config = dict(
    model='image VQ-VAE',
    dataset='aerial photos of the United States (SatlasPretrain)',
    train_examples=203450,
    image_size=64,
    crop_scale_min=0.7,
    horizontal_flip=True,
    rotation_deg=5,
    bottleneck='vq',
    downsampling_factor=8,
    encoder_arch='convnext',
    encoder_isotropic=False,
    encoder_norm='rmsnorm',
    encoder_activation='gelu',
    encoder_mlp_ratio=4,
    encoder_dropout=0.1,
    encoder_inner_norm=False,
    encoder_patch_size=[4, 4],
    encoder_conv_stem=False,
    encoder_depths=[8, 8],
    encoder_widths=[48, 96],
    encoder_kernel_size=5,
    loss='mse',
    latent_channels=8,
    decoder_norm='batchnorm',
    decoder_activation='gelu',
    decoder_widths=[48, 48, 96, 192],
    decoder_blocks_per_level=2,
    decoder_block='basic',
    decoder_attention=False,
    decoder_upsampling='nearest_conv',
    codebook_size=1024,
    init='orthogonal',
    residual_init='scaled_by_depth',
    optimizer='soap',
    beta2=0.99,
    learning_rate=0.0032,
    beta1=0.95,
    shampoo_beta=0.99,
    eps=1e-08,
    precondition_frequency=20,
    max_precond_dim=1536,
    one_sided=False,
    adamw_lr_other_params=0.0011,
    max_grad_norm=0.5,
    max_steps=6000,
    batch_size=256,
    epochs=7.5,
    lr_schedule='cosine',
    final_lr_fraction=0.1,
    warmup_steps=180,
    weight_decay=0.2,
    adamw_weight_decay_other_params=0,
)
Rows from block 0 of the decoder of a small image VQ-VAE, named by matrix and row number. Rows with one number belong to one channel. Each number is 128 + 32 x the weight over its row's rms, rounded and kept within 0 to 255. All counts start at 0. Numbers have three digits each.
After each channel's rows are labels from the 100 images, of 14848, where the channel reaches its highest value: "lies over" is the class under the peak; "patch colour" is the nearest of a few named colours to the mean colour under the peak. Only what is clearly more common there than usual is listed. The data: aerial photos of the United States (SatlasPretrain). In brackets: how many of the 100.
# convs0: first 3x3 conv (decoder.mid.0.convs.0.weight, 192x192x3x3, each kernel summed), inputs 0-47
# convs1: second 3x3 conv (decoder.mid.0.convs.1.weight, 192x192x3x3, transposed, each kernel summed), outputs 0-47

convs0.16:127091119089119128106171182150141123170126098087156108171176059141070149104123171136104050074118118153120186104088113113114108138152097144150104
convs1.16:137118112089131166108106142131169101132107161110117118081060079138138100099111132117102100185144047143103120159158145134214133100192147087114107
lies over: building (34)
patch colour: pink (78)

convs0.176:127151124128121127117130104110048125192093169077088125168158164102210129158076081173154111131117167162112151090127106114117131154150124142131105
convs1.176:134104162121151100117091231145098108119101105068106101133100122101146087181092103122141017130093169088077139120123138101142109171127092121159146
lies over: building (30)
patch colour: black (45)

convs0.141:135169078134149141092131179192107131154082088131119154103137107112172111109179119205169175107154146135107197164146113122129151086075095092153059
convs1.141:149076150121100092092218141212143073103112175097137160165098104162098139144129134132173143085144116098110111116153133133102176102072159104117106
lies over: building (40)
patch colour: pink (40)

convs0.85:126141116133079097117152141095106078139095081086109162149218145102162147121131157106150144095118097136100189151170103136131148101169111130127104
convs1.85:121127114144085139164099142089113135134083111163120056146132160135132132169133109110101112096083192101133150080116139127130144080107148136082116
lies over: building (61)
patch colour: pink (49); white (48)

convs0.185:119068135093167138135171153097191082153101085090158127119135095080114131131148101162182116065104140092074206114080111171123115097126098090121131
convs1.185:124074154133148126103124137090124182151133110082139138138103136079141150100107106133155135134118138168109188073151099151129094151115106116107160
lies over: building (31)
patch colour: pink (72)

convs0.28:113118172112155134185102089036126122179176142185100112138129140133155147189133152121105125128091075142113177125180175143118177138102143123127120
convs1.28:100108092104134124108086113091171207193142110093145166167146124164132128139089135109135079092145113079124102098146102075109139151152118123150126
lies over: building (47)
patch colour: pink (64); white (36)

convs0.59:134141096072117152191121105125174135057150135132134115166090116131107132151175135117126099228121094133113106154160157085121102077129158114150169
convs1.59:122113134140157112179100147169091160145156041161079145135177077125117141171136112099074192111171109153167135198136115139147148173113146161123155
lies over: building (42)
patch colour: pink (36); white (26)

convs0.9:137125178121144154143120116107145152164173175087155093137123119208055105130127111154094057128103148109121145141069103070144130121123104114099101
convs1.9:139109083133078125106116114099139102120163161022097132099108102148140116148132059105157126139097211112134181099159099100137055103185142188082159
lies over: building (35)
patch colour: pink (74)

convs0.49:171143081136174083109136152163151098161139121135039110134131216131129153125169108184176105063123101147107112076126103118114151087134122073109146
convs1.49:141111105105120114119144140113141114153156155080158130148108145133157107114158163166116152119121095174083110121096139115161080141152165075120149
lies over: crop field (33)
patch colour: black (52)

convs0.127:146119133097124116141113143176120123203157098086137185117106125099120143157195111175163094091133124136154129112114100131173106108104094137089104
convs1.127:134126160174141158139117122129074076151102123129104144135096097109165111207130133106144148135130114082098207086151083164146101100182147118159199
lies over: building (69)
patch colour: white (63); pink (36)

convs0.102:142146128136055152122149163147149136127137160071168082152121138134102151103127137128105163061102126142055067157184130180136120076116144090140167
convs1.102:156129086118162142119112173175094205100068089077131120097097109127128185140105173116138150144110172124131078096118187099100097125138163170148182
lies over: crop field (38)
patch colour: black (49)

convs0.92:113083130132082088121127115218109128122122113061159113142095137116144141135098217136082164094126163127119168139105123098147117158126140107103129
convs1.92:122104129144143118131127145195076152098171119134098175118146168160122116138179155117125171130143110134173122146092117141099056178229082186117105
lies over: crop field (29)
patch colour: grey (89)

convs0.126:121157103107105177143208132131157149131113126054172160115202085087122142115131091120082118104125109117103144144095163153127171189067165146119119
convs1.126:117165105130066135086089096120076118143116154108136188103154157140132112100143133147121075167126100128147204106171158154130113140095086143193133
lies over: building (29)
patch colour: pink (49)

convs0.165:084155133107147091147141115117136077127101154155111113112115103158119093138107078106087113129095144115112093164109071118114163136173115105074169
convs1.165:141123161126086116128177150096123167059050169208107128157119133101108120133118203108081120149093160132125180123126165095146139159118105134118133
lies over: building (25)
patch colour: pink (36)

convs0.104:119096145122117165103124143122164096162153143114120145168188098131088166178149161171082108090098097146122150044118168128171156168137137138129157
convs1.104:086130151170132126166109105124129090102157083231086156118125064157095154173139140118139171118121066128136119190126178120157119134056113077163119
lies over: building (38)
patch colour: pink (77)

convs0.60:119096133172140108127154164149215104128115080137185158114125080170182103078118115159139047108098168139137119123102129148119132140154144096120103
convs1.60:186106141110133128087160079154086114109144147193121166125139189120123144165185158123176130097121106111148131133113176138135154123124133087127105
lies over: building (33)
patch colour: pink (33)